A small image classifier, trained from scratch: 8.46M parameters, patch size [2, 2].
Rows from block 2 of a small image classifier, named by matrix and row number. Rows with one number belong to one neuron. Each number is 500 + 25 x the weight over its row's rms, rounded and kept within 0 to 999. All counts start at 0. Numbers have three digits each. After the name is the row's rms in percent of the matrix's.
Before each neuron's rows are labels from the 100 images, of 14848, where the neuron reaches its highest value: "strongest on" is what is common among them. Only what is clearly more common there than usual is listed. The data: capsule endoscopy frames (Kvasir-Capsule).
# fc1: MLP up (model.blocks.2.mlp.fc1.weight, 320x80), inputs 0-79
# fc2: MLP down (model.blocks.2.mlp.fc2.weight, 80x320, transposed), outputs 0-79

strongest on: finding: ileocecal valve
fc1.121 041:496493510495543535558500449501518492486525548477498492494496478540473484482512525468516512489485490479499515494487501515517531503468481454494443518524462500502552486533493548506518524499525511513481539526477527479509537551473514464497519502
fc2.121 050:483528488534488460474539521515497484545500484473506463498502489524467489514507480465523508502508526498523516500541512472488511547485531500474509472513506500486390517494475530472465472490473526517477488493522526506472508510539504488502470520

strongest on: finding: ileocecal valve; finding: angiectasia
fc1.39 446:509481496486530507543509504535493492479500492534542457512493492483500528490519512498480494528536513462468512515477465460512469480472504537500519481449536480476494495496519530550527490482521449520526528497414511491485495524493495504500517533
fc2.39 418:488515516510479498435481505478536525504518453483508533494487510517474426496485516477467513489508485487507513454489514488514490497508507512492496511548457568511535488488501489469466513548507506510509465486535542488500496462479498510534537514

strongest on: finding: ileocecal valve
fc1.193 038:460512484476497497466518490447485517485490496513524486475507511478543470489518521511470506489504490510503504506507530503529473487475524531501459475490550489518499434499549472481526491511472498524487476477524441466522495448512501513436481497
fc2.193 053:467503509475523511491446524517490508461522494513455532534521467483440513481470477515502512483550503491476481483471501501521484493533504490506520504471523501539519510470464478547487500433522476485527464507501473501498479481456527466510515501

strongest on: finding: reduced mucosal view
fc1.147 034:459524515518503529498529515487493551501491476521494496473508479497512466529505490532485539484495517530494490479471520459516555522463512508497473497537526455483520488514497479518515483535521471493464473509470509478514495546512571533489456474
fc2.147 049:502468485456522488434480485509506512487527478492483523489483469441480523473498489491488537489510450550549499474505499488497496531475495511524520503510540509535500515513480485500498472453563483505495478460527469512469485489531483530513509516

strongest on: finding: ileocecal valve
fc1.43 037:502462521498502504525434465527490446507495562487490489491503504497459513470504495510536506472518489454485476491518479516511459483498528504486502490506459498563497466518459530499472479499489512525500474534489505553516487506473479472540499521
fc2.43 057:500526537503503526487559498484481547523508513506499464510507516492521506497509513480434508529491513477497508472489531531507499501495528507513520484499462493442482507518569472464485520480511486466463513509553501519506517479548524511455496472

strongest on: finding: reduced mucosal view
fc1.87 049:488501480516509506516497482517501500500484518480503517507478456492423544476507491510503478495473462502461493481486479498472528469503471509474474530540457442544537518492490526539508497477457490507471515512472509494525519495455485507561503512
fc2.87 050:486502507500518509479535504461500500509518506486485477487505489470505483505512486496470530506527483470538456525560528512466535522494495528489512495524536543487444481502543481474501493496494466495465494534568490502546473468545517481508466514

strongest on: finding: reduced mucosal view
fc1.119 039:484506530493574515468505497516491506496501561503504476467501524496472538457503555458487476489495477529487450502492519508485517496482469465483556490520455516478526540499474504518480515498487498487521504497483502523466496527508534468526511532
fc2.119 058:508450515485491523574466454468520522504505443497497498503494484485489496492493493456508493499499505519475519502485528492477520543492483519540463532507534496505430540518490528526461503512517507526494491471501534482472517513521481521499483455

strongest on: finding: ileocecal valve
fc1.264 038:493482468509484497487529523504503478506486523491483524526545497556469519469504523519475535474561507504492473491489497485523508530471489479499435472535514456495473520486503502539520458517533500492501519522451504484517505448491487493478455476
fc2.264 051:494471496461487484507530520535507502512509481508518463543512498450477519493476531512514468533512513449497483456476548522497497496525522479495458518498519510521537499508523467490460537494456532483490496486538474478503467504516557475499520539

strongest on: finding: ileocecal valve
fc1.220 048:509525477512546502555446459539520491480520501496490496515489506528453505492496491478515558457489497501500499458472483507524522496501510481514507492531443445529511505509489543527503500502518509503501560490472498495469508560472504491495505489
fc2.220 061:467457516481514491486571511503492486497501461459502508495512490496524494492497511490523504509509508468490478530567517500484502508495518522485494527502518513467454501486487469453490522507427498509495520495559496487491483464543524525525446494

strongest on: finding: ileocecal valve
fc1.162 039:465505482510546474470500541507474489524495547492509497457531542509501478508520532480483501469490486455458482511531503491511483481474562490515486540501500521509505501515537471501539557501507520511549494525484514496505510485532536485470463473
fc2.162 055:491508477511481506490454535553528487504497466506490529529481497499495546506503491507475445484502535517548514454462525494533483556495498499520495483503537460554470470470505520495480537485503487506527483527499554510486522491518501476520526499

strongest on: finding: ileocecal valve
fc1.312 035:500560478492545501507490452522539486505500530557476491513443530493509537519509504453494491443521475503479503480453499512457482478503521502514506523484474509499497483465513485503496541501534520519516518513527487533477514537501535459490496497
fc2.312 060:496490495478459518499480487500498487473482467483481509547465497514491473476543493495501427483460495484484475488442527491523505486496546555492469507496532485506478533479527496466510512518469528458522508473504502496451528519482501460534498495

strongest on: finding: ileocecal valve
fc1.178 036:486499504501511517583435505510501492487511521487499475477481502480469457493521500509555478502505496465483463458569500504510492487524548519487455505524486496517516481502497523538497477489484522468496483521483542512487516490459467497514508524
fc2.178 058:476486568487511532461525465466485511533479533502486492495535477509537486481493496465459516491519534478520474529546510487490511513465485470503553511502524511466451509487491468501487524509490515513487513502560478489485481469531535500476496530

strongest on: finding: ileocecal valve
fc1.175 037:499497458518543504532515463478527443520526497518483478485495471546448519512490453496458523501518501524492508483508472506513542495538504474503502461498485521533528455495512528523507514475503490469488548502481502457543508534526464492487493496
fc2.175 054:500492522513474496494564540567475480492484474492497486499519504499513493486505569515540490524511501510539510461496525528465492510462515482471492531536500480496527510483494512455444528495460469519494526490532528512513532510498530487497481522

strongest on: finding: ileocecal valve
fc1.73 046:480449507505494501576421485543512486509487525536502478488501492480461481476479473480535469519480488485465504502494502517499482490527515478492503504488474501528506481518441507481470496529483489496473517495449529494503475512493520504541523457
fc2.73 057:500496480499492498493566481487474519521518478488475507470485497505538501505521491501498498486526521494502499498515477516515492548476494482496480583518516491444455485496546486456486520507465523552487543468536499494468489487525471484467497468

strongest on: finding: ileocecal valve
fc1.309 036:531483473480554530553502491508523496505540557545488506506489505542474472455472505486498527476474522492467482489507489519557467503480505492494487487506467500490494488488472489489498506528525502504509573469494485475481530546490487483483491462
fc2.309 050:435487497462492507502528500519500519518493476487487499496472541494537490498473538497499469533494509477497508491514510522507507496511519481502473517506504522449442475493513484467500524487441473517523498504546577523502532499541496496473446504

strongest on: finding: reduced mucosal view
fc1.64 041:466474514492499509477506458510530501534462511528495473517511508488494479489481482505510506486472516467451411517502527469466496490486521479508464460508503464500467484504483487524501467513492476527480475463487486552505479453477542512520476492
fc2.64 051:475484538507483498477539480464470535490494488448504486474516480478464511495507497464505507528507491495514494500512525500487523504495507500499472492555555534502496513511560481438525471476545478477461504528521532510487521528534514511548481514

strongest on: finding: reduced mucosal view
fc1.300 043:489520513515533513532454488551495520500471536540489504484462484471465508475484478473501436474484473530451479471464445511508482489467473515502504496528436483518510528525497509513498507484512481491498502524505504513551500541482519494497494485
fc2.300 056:486452506486514509496548463489517475468518459539480497517505480502530512499500464450465535518504502511555498530544529492491522517488491486515482538497527484495470538518511480490525516543481496517522516490551533457508522470534530505524500483

strongest on: finding: reduced mucosal view
fc1.127 042:505484487530490525486561489482521503512515499489504500506506442507492508515507542500511544474503506499523511501493502481513543492467549488515472536511504490487524531474500489541515481491516502460472440534474530482491492463436470512462448501
fc2.127 053:474485521504527534498479545511479538516494486469506491497507490456477488471483516478508507527511488508465508500489546525493516483505510467479500496502550508561520502454502507463499475501499496564467521537512458497463464496540481514550474474

strongest on: finding: ileocecal valve
fc1.154 037:482556519499550517464520490518490474525480518460504472507493498511447535510514501480469467467482476510494539464454501489484516483490526471503522487476467481493484499500518498511481504493493489492491466486455508519549543462508523511454438497
fc2.154 050:534504503486478481535543498525515537501526499473513487503505470513526473467510468503501494505499498493470488472523553506494514543491496534443467516521485537588507499505498491546501523485468520509498481522514472506466463499517506474491528549