config.yaml
train_examples: 42238
image_size: 32
mixing: "mixup"
decay_fraction: 0.2
Rows from block 8 of a small image classifier, named by matrix and row number. Rows with one number belong to one neuron. Each number is 128 + 32 x the weight over its row's rms, rounded and kept within 0 to 255. All counts start at 0. Numbers have three digits each. After the name is the row's rms in percent of the matrix's.
After each neuron's rows are labels from the 100 images, of 14848, where the neuron reaches its highest value: "place" is the part of the image that holds the peak. Only what is clearly more common there than usual is listed. The data: capsule endoscopy frames (Kvasir-Capsule). In brackets: how many of the 100.
# fc1: MLP up (model.blocks.8.mlp.fc1.weight, 640x160), inputs 0-53
# fc2: MLP down (model.blocks.8.mlp.fc2.weight, 160x640, transposed), outputs 0-53

fc1.236 164:124094149136193135129132090127064117135134144123129136158171143142122083106087114133183122141024109211113155107131144086159125141121123114133097114085135143121125
fc2.236 215:126126112080137130144160164164125071074118170092085113127117120155084144114137162131114073116118103094094080112099146219081107071128121126152169116125157130150098
place: top centre (32); centre (28)

fc1.195 142:128083148117125102094089144134168117156098145184148140177185132123141129101084141135113158091058067122122089094082169153103133140090174146099156063146146126110122
fc2.195 105:156147184098133116120093172161155125136140177114149178140125132137146098072129155097173136123125139089112059099039136073150140092096117132118096159241151169156111
place: bottom right (40)

fc1.245 111:137120163134164129121099131118132158175143116197190138163145147094160149130079097112122203120061113163134086128050104100145128152123162153120125033182093122100142
fc2.245 126:131172086131117143138152098114117127117140124105108123067065124145103147163187113137137103133255177135144137144163132156132119116129087129144106167153130129120135
place: middle left (26)

fc1.424 140:120089136101219078084110113137081125128097128181154137158170116098156160119108123128112155069125100191128122100149164153098152155100172165083168113060129106130130
fc2.424 168:119164143146054164143143131173111114077152135091084165109119121155101088095158166107167072149107133044084153146148107062167135088179100098148115141173141147175105
place: centre (66)

fc1.532 166:137116120136173159148111154112183143155141136173147114168188146123132112146112127132088169142138092146135109112075126112116112131117145130115155127079123143102136
fc2.532 262:128112154179223121105095183136076109137099139151149126131132124119150167131128134122093146093189120122138185103212155203087170134105165160081206118086142104118102
place: bottom left (57)

fc1.617 116:134077163129185130133112166144158089136128171148128161189164156144123133083069154103155130123075083156084100072084154156128127106102150119119145107151169154130112
fc2.617 108:118140066095079128123136140163149091085108147101105137082103112126135095129167197133107100117174142081120088138102148174076143076109122116114191153129147129169107
place: top right (32)

fc1.282 014:170141120159156165098133109125146073113091074158112087141139158083120175133104165109140197146133085142167115083124090067069107120178151109098123070122135191155080
fc2.282 035:126068129132162127173161149159110160117121131111113136175063113072127074138114146086098079103207156147174124155156166151102104151094119061082139070068147117105144
place: top right (38)

fc1.159 020:150133175138110144129146133075195189107120103123124092115128140145107122070144159158120149117067081107144111099136105050137154119160143131153186155171150112097159
fc2.159 042:148086131130067060086165132067057150134103172132118150097096144150142161146139166105155072119166228069149110145077125159149141132141079127139158184149130152146111
place: middle left (37)

fc1.15 016:136104154110068080082144167148164154154133137132145099162183127158190105154102125169132105154116141118140129159158130097103079115108140131150080096144106142195129
fc2.15 041:173087038096121086138112154134101117094070162079139139091090117151118068120160123114106081087137156030112131096092103149131142137121050142141108160139139160090114
place: top left (37); top centre (32)

fc1.178 016:087131144114085108147122086074089103089128074145106078109121074109104110102129120155107176140122098149177094100121116241097127094209157139157141142173117111129165
fc2.178 037:143113169182100122106142057108140158137163165118139160101040127174109146129149090092150105057177206075149121093117122129105136111135086096078134158104162203134088
place: middle right (40)

fc1.173 072:123073140109192120109100160134120129166121142186160122172177131102131137110086140118107166097089081165114079083082158173097140106104178146098179117101126109104129
fc2.173 060:156102107152164137147116160139083151141144103107184117148145139108152067150101091069162163119110145108121117130127112045138143088128144118094138130148100115103102
place: bottom right (33)

fc1.472 158:119110097076177150106110133135135140143106124163150149140179119088165119139121169133100185084114125163134036133037149173065150091095165160095153152114120097134144
fc2.472 239:186126147195146128124113158083129164189124140150171076119129165130129152175117083138082160145177127106167155105162136158111101178117129140126173093120110149060111
place: bottom left (45)

fc1.64 105:128104154123186119124098142122155152162136123201175134182141138111156144120061116116144176108058096183123101117048122080136133134116174148098104065180112126126139
fc2.64 085:146171133134113142124152164116104149118124138097114108051040114141133168145208138141118104148255164098116136152181117135122117109158098132134173123178131137139113
place: middle left (25)

fc1.417 130:128071106085109089103137066126094105123101141126116126140127123131119094108114135142171123116148143160112125072138187073151125132079113093139061195081168128133124
fc2.417 266:113112151105116149101094180129192126143100123169125132173177109094148131121100159163075163091062077097153076113074161116091137102097167154110136102174138108141134
place: top centre (72)

fc1.399 112:123113183149130098109084134127157129147133124213172156195146133103161178100052117114132176107070059191126141107109139125140143163118184146080124072170127128117132
fc2.399 072:115159134146191178131139152102134131122131116084132121085091094130141101158191140154116142114192174110152147139226151059132137133091109154132142132121114111140161
place: middle left (44)

fc1.515 013:157114102154190123125146152182089116158115082146151112130158159125097167138161099112118115135109115062095116144084146089122083219132151165185116107135144109097073
fc2.515 037:129100138153133137089103103155120115140122139124171139143100117137137061223115088124156157106190176131143121116036088123186135112165146104080086094097132089166156
place: top left (52)

fc1.597 128:101090103086170162105105160133157140148095116157147130156185116100152073129115163148103157093085101141136040109042157163073154077095174144104165117135121118122149
fc2.597 121:188095163203159142131106185102142151196123154153145092143150165145132152140092123125099173131167111127135147105160138180088096145089160157106165097153134156073098
place: bottom left (43)

fc1.549 072:117084148132156100110095127128125127148115155177149146183177151112165103101085144120136174111079063168117101085112155151097140139092183146082139120099140124104134
fc2.549 046:166118120056128144134136143165084119095149154120146132146063150110100117148092132114144120130140124086120082114149151151106117116118146106148164185094100088120071
place: bottom right (33)

fc1.461 113:125104101070162138116131109116110134154112131155139126143168124114144109134118151141106167115091130174117030122010153133095116102095143142126109160132126127120149
fc2.461 112:172177161163168113129144132100061172151125143092157080058060147148103184161156099138094132156214159143147143124164134140141124148144095135138150109104113134085119
place: middle right (50)

fc1.419 112:117088088087181155111118114122154130159111138157138123157192129105140062129102149148115169104084117180135040099020165133087126105088144138122120142130138114116145
fc2.419 076:159154170171189083123124155113051135156121158126163116093070142131151193169133083111099120136252157102160161144193120185111135195124135123090177127103132138070113
place: bottom centre (36)

fc1.562 117:146114098077154136123142104106102144158120138161132102132163129117115121142114121154101161130105143166128023113020157150107102128094131141146109131114119130116146
fc2.562 131:149159166127201116145143128129047122125132166086124105080051136155097160138156113121139105145214186142114145127161150070142115129134100114143126163105130153117108
place: middle right (37)

fc1.219 127:127112098081163145117126109124106139149117128174142138138161126108136118130112148143106183110110144167134032132012145139087125101088153149124114162132125113122138
fc2.219 146:168154160152163112139143141080077160160124141114131067079080153133105157175150069159094125149224172135143147127164156104129099180126098120144125128105112138076116
place: middle right (45)

fc1.90 018:144118106136137124139081148143144073127136116184099111199181181153107103147129164128161048161174110157116162126117140175178154149133138087133087140125170053093148
fc2.90 037:068103085175090122128090075140110145147094134120138157088075124161139106115094157112121149133116201123079157125132095202147109120135118115135132144111104157125104
place: bottom right (49)

fc1.622 114:127047145101193138107120115128113117156114146143129128168222141121128121115097137136134138112122102181119097072101159101111121117087153137127100156064147125114123
fc2.622 109:135195125146146162136128173106139169126119084115171112055081118088146147180181114116096171116186148109166118171131109201110152134161120145118206071152110105114145
place: top centre (43)

fc1.494 016:092130135114075079163131117143177122061151140194092126092125100112105158143111173167118164076121104140146163121168115165107150137134192111112047182143132135150162
fc2.494 035:163119120070138110140086116130069124116135168094094119132134119128104166155124148103112123112134170067140136127129123154115120161163116137103164181127110157151095
place: bottom right (34)

fc1.222 062:127077168133156116107086149121140129168098146175157125179169128093160160097085139133118177090067089147131101071101157136109155140099164156083148091154157128101137
fc2.222 050:130106139140111146137161125132084131144174126065129133105121120151139053140132125094132111118037140070113084119092172124124118111131074131170187111176149169098067
place: bottom right (33)

fc1.291 139:118082126103129131084104167135186123132100125158135126152209121101145112124116166138107155080099071099131065106074158182092148102070194159103163085129133117132136
fc2.291 150:178113113131136128115121152143157120159121180120135115144139162139128073092094136135140144117132123081123094086079155147129117115093149122117122144220149167102079
place: bottom right (36); bottom left (34)

fc1.197 089:117082137092185131097126119130145115162099136166145123176190132112142106107080144129127148096077098204125080094089167107103135122082167153104118114095155110116132
fc2.197 065:097163165135117167141120205099108106103123115121118119105072092121136140167166174116047113126197145044132102102138139159093183114136100122147187079125083097120138
place: centre (28)

fc1.122 163:126122136136169091110078128114137170163126115212214138165132132085182158133089088113108216092116092187147112124119122147121147172121180163070163084113095115095148
fc2.122 165:133159135166168142154148109154101099107141154102112133085120139169090135119167132107150084161212139122095217131221126100156114122141104107141117199079152129149092
place: bottom right (36)

fc1.31 129:118109103062176160109123134127120141146112125156150144146180125093150113134122166135100182097109124176125031127020155152078139082097157146109128148117120102128150
fc2.31 157:174143166186148136126133145087108159170121147125140052100110151130114127167130089167095144147187146100175169121183151119119091176110122141148153107130120139068112
place: bottom centre (29); middle right (25)

fc1.459 128:125079096084120084107145066124089103121100141120116123142116130132127095115116127145162120119153138180126114077139187082150122134080109096137066203063163126132124
fc2.459 275:115102161110118137097097171123192120147096129179132137192189102088154140115093152163079162093072070104145080105079163118085142113104178161106134094167134100137148
place: top centre (71)

fc1.123 142:122095122083112134138134154143199092113130160133100139174179133148099113100103163122105107129090083104104084080041151110104119106116131112139137127121176142147106
fc2.123 287:138117160154185148122109139137149135158136132128145141132117145137148165110120117116172144138165148135137149126135129131170145121103141138129091124192145151129126
place: bottom left (39)

fc1.580 104:121087101078165139095121109108143143172101123168144115144186126097136069123099132152116177091083118173140042098038159132101126113079154154109123126123128119106143
fc2.580 066:142179226139154099136102156118053107156147155095125099079029127133123219124129093096145103117220147109131147110177138126159100179151103106136142093153144130103089
place: bottom centre (27)

fc1.503 121:115095110078212172119134110125085124136113139113121128142189123128121070123121162149155136117076124190112059112059162111113129083082129130138099171100137121135132
fc2.503 127:165180095153092126149139128123115152120140115111120087041031143138116144179183111117107114143203193064148123172139117140148087155149104123139136108143116130095124
place: top centre (42); top left (39)

fc1.287 109:129084121094140125103116138122130135156108143166148117158188133112139116121101148136099157095088098140125040099056154200065124121095159153111163100102136121118129
fc2.287 099:136148232115174115126103185114113130129096177119113117121115152151121120076102121127160111131133124094138125109103146080155115118118090100134101046223157165101087
place: bottom left (50); bottom right (34)

fc1.211 185:128117130160100149075095161119178148183088125171141121135197125103150134141128152152097190100122100087154110122115157195092140114078191180108159101167123113109135
fc2.211 326:123093090121114143080099140112173139170077131149157118157149111093165110123090134164083160087088119126163087093092176130087167122084152158101150108180144120107122
place: bottom right (36)

fc1.19 127:115107112074176158097109158127146137148092124157148131144196116090155102127119179134101170090088107137137029121037153157068149079081181165101154116136119108128145
fc2.19 143:200117149196136130111117171104137155180115157137159089131137167143123113132091118133102151134152119074159146099159148149104094153107144136128166103159135164083078
place: bottom left (45); bottom centre (27)

fc1.636 114:121093096074144153095129104111145142168098126149143123150176122100141056126111150158116172101090130162135041120022162093104136103069144151124103162144142117124142
fc2.636 093:151170172158130074129130135090070125130116162120122074039045122156130207161146076134121104137212153116136155114163160129120121197132107143135149103106116147078110
place: bottom centre (31)

fc1.190 017:142142134156057145084118132128064157151119150134107152194107138109147140157132105195068090142097114169138136142193118190151139134163170136150153115127112137140162
fc2.190 036:150057131157087163143140087086131145086161113110114141090132133120093117171106122127142063155080154105147158119135168090103117168102073161105128099148130123073160
place: top left (33); centre (25)

fc1.626 109:119090136106128134091101168126167128144100139176144138177188122103155113108081154137104161091071069128132083084079150151085141112099176146084169095128132124121135
fc2.626 074:159111162103222146115138210146172153127129186108140111192151151154119139127085143121122146130135121170124061083065132179109128119113148132113148144164106162102124
place: bottom left (52); bottom right (33)

fc1.170 147:120120115108198119111101129111086175165123114195193133137147119069176165148113102133088222095142135200157075134100130170109146148118182183083157112092092097113153
fc2.170 154:163164101115072109151147073118151149140156126094116119071039137139095132165169113140163110156169178125127130158119114096170093158137068109171068157165111148117144
place: middle right (47)

fc1.151 116:138115106085131129114133097120121139167126133155140119125157127122133117127116130144114165117090144182126032129000143109122114123091125146144098139135125129113131
fc2.151 121:145170129147191122145166130115055131113134139084127110077034138144121155150165108130139119151244186146120125147138143110146087148135081123141137150099106142098134
place: middle right (51)

fc1.319 015:094139126123131165149074105119123103117157118157075114160150159133137145153109181169128167140113175169130115145179119133173114114114176084090109081162168161056184
fc2.319 036:091161071172147120090115199113099153115114149141140150070053083176117115153131142115089120125167144090099077090153111100143160140153133103101153140101119153132101
place: bottom right (56)

fc1.121 049:124091121057183143126123129107095149155117130177156130136128139108134159125094135142141169111071135174113035124055164150124131121098146152113098104156100126099149
fc2.121 053:136100092078141143131163083111080116121134166094090128068082134180110112142168135137116109150214207157152116142088158087119121115137034105139165179129154128127127
place: middle right (53)

fc1.181 105:133096143103194124121109129133154137157134130194155131177152143118139143116069121116126172121067096224119079109014136124133123130105157140115110095157120133118133
fc2.181 075:142173148157126093148146181156120119104102119139135140065066123124118187164184128111120112123230174090141156155173142186114162152173116154106180105159110132135120
place: middle right (40)

fc1.134 076:113094143102158126095113131115143128164088136177163136159200127100137137115101151151100171083084090168144083086102172169081129131077168168092152103118143109105142
fc2.134 058:150157146155119112127126104159106121131108123111162111119000138122120202124083120129140113094158168123157147080120166093160163146121073118130107111157123146128126
place: bottom left (41)

fc1.478 019:110124172074127117130138095115128106135078160126091144119102127116131078134100127135148188115112120127135177131131138137119113150114134098151138177080157114112094
fc2.478 037:175119132094151134119129102091088128104138137128153139166070119177124128131089077141103099137127141108136139137102146091183140133114075082105114180116159093093138
place: top centre (28)

fc1.285 017:139108135179118184081182156134067112065151110150185098120153094142120105068090103142187108143079156126123116154107143102123155153102129141135178133087091106116157
fc2.285 032:076158113091105105155093177118142145097142055130128177164148119146103091129104101119159095113105065129143113111147137077134108143127163132163117099118131141115085
place: top right (32)

fc1.588 018:069100167137096125063125158118134160141104156115115125145099110116146133179160127153112145125046090102136167119119119152130163173109138089104116171136138177099167
fc2.588 035:119105089117120139164108094137123112115118151123149139126004144114111060162104066106150083161117144090144067100105101089092117130061075127128155121122085115155119
place: top centre (29)

fc1.242 016:146159170088116125147130158118194101181091122086170156113122105097174100112166022101141126129088079151141095162141127094115145095179132169166100109129107106083112
fc2.242 038:132154147114107102116073130122000139143121127137106157143072158123102132169133146096141103080195148117159128144121191180121122123174068121094137219145133150156135
place: top centre (28)

fc1.115 014:136126073132148109174104086163096112055106106152156125093118136129164123123164102133148101154124119128135090121095118042128099088087149152143094090077106150154156
fc2.115 034:151162107147111109164110172143085149098143117086134110083068135177112133077090155143131154108155163070138125148120184073044075103149140091105121123122141154123126
place: bottom right (41)

fc1.388 017:170101096134071187077205127139073124089133140135107145160171158200119211139135114121129114143143121060145098094115107139137099111145134114140125122123083129067168
fc2.388 032:136160107106129106104134113119114128140181174099165193082161105120186100200134095089149130170126112109127071109127126109131152130116106090140140136134141151156095
place: top left (43)

fc1.324 017:105085143153093150141122098127147172074133076140177127150126123152137100172179118157142117122145059132170077155133154184162117172158178100126087200142146120105135
fc2.324 036:134155122150160148175109139135135151081102116098148195157065112156116099131121096151150077159168173141149122088103147080160088144114059110163125146136087108122092
place: top left (56)

fc1.163 170:125106106081229173143144149138072132119137130119120116136148130128118110138123161129144143125125119195110057123074133222099111074104161137140153156084122106129145
fc2.163 374:131178108127126089160172073116068123092150127125101121071101127151097180161181109122129095159205169152121179164192113142150095159164099109155109174050113114124139
place: top centre (32)

fc1.239 151:122122143132172088121074135126155155152138118211194150177130137083177147115071099095130203097112078198124104124103114132130160161123177150069143109132094120112150
fc2.239 165:140146132174138153139125128110147125136138140114118146086120140152126135141171123131130121154240161136139212127228121055155123136128107122132101186120153124130115
place: middle left (28)

fc1.23 152:135095116128196161139139092140063123127155139109130127146187159146110018116098135113191127144066111162084118115105124108144107102113134101148116164075132149124125
fc2.23 163:156146090113088085119167114120118099112118162081072070086041123167093201122161102158133073137133152111137125127138151179132100151120102124152116096141173143104096
place: top centre (44); top left (44)

fc1.235 182:130119135137157157138100155116178149145137126192158128179182140109147120143100129119085179125119065134132110105075119125099127126127164136098155123108116126108135
fc2.235 235:119106144170201123100095173132102103149090142142144135141151126127159160113118137122087147088171116131151178093204161183085179137101145159079191120074156115121105
place: bottom left (54)

fc1.255 072:125084136120177129111108158129126115151135159172148145177169156121153137123071142112102176089084076169101071072092146173091134128090181157097172116097143122124132
fc2.255 059:146104138172156165113100140085111162108136135120174124156097166130178122139130076089148158130111153124123102144135107056130138141120155140101120118091083143113132
place: bottom right (32)

fc1.206 114:112086135119115131096098159125177132154097129174149130168192131106151129120093142135093164095067070114134077092086156160081139117080189163101169080144128112115130
fc2.206 084:172114111114200144140128177139157143147156173120151126167157154143126129107089133121124141125116110167112063084058128169133122110105112109132140132158145173106076
place: bottom left (43); bottom right (33)

fc1.277 111:130086140116177115112106141125140130155115133186164139182180133102147131106069124111114171093062077182119090100069146162106137142094178152098165072125130128110130
fc2.277 059:191141247137133160122121185110164139163128135143165115148138183149089139109090085119122105113161127072119134111103133091108114131121166145112122074231120171120107
place: bottom right (32)

fc1.293 121:123081160133147134079092140124169124160112130176161148186174126102165130101073129129133170090059076176135114096079153084127151127087168152102112078166147123117137
fc2.293 065:115164153096165143147123216175101109088146157123141166131075135126127128128187142111075070154233128115082119139109111137124122053140129119127206173162124114169114
place: middle right (25)

fc1.106 019:114124131131050134134105145124099135147112118149130148170120112154099198137108148167125129132112118143123192132111113146164101088136123111143086113135110130123116
fc2.106 048:150123060190163126137166146096074137128137128104104132072047131199148156146129083106124105090147170127115148101110134111175132125129083147117164092117118142155099
place: top right (56); top left (36)

fc1.434 136:127096120117176133136114105120163149164144127168168132177139144114141111129084105119128176139058100237130079115038121151131116141119136125120133116109114129101137
fc2.434 123:124159168170118051117105138125102127133129130145137145099070119125147190124116103098111138124214114131137165123201106174117145186148125134089182154095105136121102
place: centre (45)

fc1.553 123:118090147113180077098096129130125133151098126194167136167141120090162158115076113119105179078100087174138100102113158146099149152101166158080163079102127113113131
fc2.553 084:097144175145011165119135108131127110104143152089091169112156113138125078097158169149151085112117131062133178124146145037149148109127096099137085144169149134183100
place: bottom left (34); centre (25)

fc1.435 145:128106168151168094116082130126149150152142125214199143183143130101165178113070090098138192103098078191133135114112109112139139175126179160082133063146109133106139
fc2.435 129:143180168200125138135104130102125169146132119119156115076055131128141159166183090125129131154234159096162203166213119101159140163135107127137133119159102133107132
place: middle left (51)

fc1.148 015:141117122104156130210117143126159124164119187102104155140140164132038120064144101106089127120141044095164103111123099139121110169157145139109151106134138095139110
fc2.148 037:093147155139136110104191102115029168145110131066124122075110126180139212122107137090102162172171141104131073143147126177155154134110133101063172201111141142164114
place: middle right (27)

fc1.240 124:127118127132195117116090131109096155158134121227189133153142130093167152139088101114095219110114124178140081134076124165123135148127190174093162085122096115106144
fc2.240 118:158155129162095105130146099113142131121132135096102116085070146146112193135164084126125108148216152135126199140206107133164102172151087101140112135139143146109109
place: middle right (35)

fc1.111 146:144101176129190140149126123137109120140161145145139148174147158153122110100068125104181137149019109180091101109036110079161114113131128112143089093169136159121124
fc2.111 181:119164065112136136120161130131107106092112130072099104053076109131118131172205152143118091115236170143130116145170156211102130101119096121129163164090142105137126
place: middle left (27)

fc1.540 017:095176168100154165172051131115162075120110112172153109125099099063129159149117136119149136164161135174148195119082130154178128161144129107127123101119084114144113
fc2.540 036:129092121155147145143127100158113124128172118092124122141101131143131123138140198129142129101183204097130166111120097156120120153092070102127090096160118109112152
place: bottom right (60)

fc1.544 114:120118167168112125126066162137175126139132132205164162193148130115157138101077132114116173102114031142130159106127119150115153145138200144067159112145130121128124
fc2.544 126:100133140119246128115123134137118072108104153124117155117144114117144142107148131108125105089170151213113141113186171093106159138122104140104149139010159105126102
place: bottom right (37)

fc1.429 189:127117133160098161075094169116172146185101122178143119129187118103155137141129161150093195107120114086155104127105148188086137104087190179117161085176123115113139
fc2.429 340:139092085130097133075106140105165142172075136146147109155143116095158111123087129170074161091093115118175095086098176145085156134085148156103149118170144123103121
place: bottom right (35); bottom left (32)

fc1.182 090:135079154107163096114104126123120127152118138185155143193163135109145131102063124121135164097058088179115091093087157152116131135101172141101135080119137127108124
fc2.182 047:114104195146064156105150162131107128129076195079127125144080121126118160150111131171125092144132154103155145117112117047149166119133110099132131073255142157138115
place: centre (57)

fc1.372 013:108162125121158087128102142117116135131180218146135160129129099105119166120090077150150142127140152167152144120184065211109135109147158103148150042197132126122053
fc2.372 039:106147184147103116173115192103159150045146098073120099172219116100104151141144117157098139150108128188156136102133110193099112148082106115127126110135149126110102
place: top left (43); top right (32)

fc1.317 153:141078145123177148145123145148140097135155169131126149178163163152110094082084152097176131146069102153074087091052124140135115093110134112134129143147152165128112
fc2.317 189:122159082111062087135145114168129074093114149108076143079092119139115142129178164127120072125206155105116122141119146237099139119128107115126159151109141129147105
place: top left (43)

fc1.592 109:124106098077180147118121117118138138152115130165151128160160129102146111133113128139120187108075124199130025113000147132108126115113156146129116128130122119113144
fc2.592 103:178163159176130108141132113108047152121140120113150101075038130140114169166168068119114123132226182128139176186177131128132118178151098128120173116108111124093118
place: middle right (60)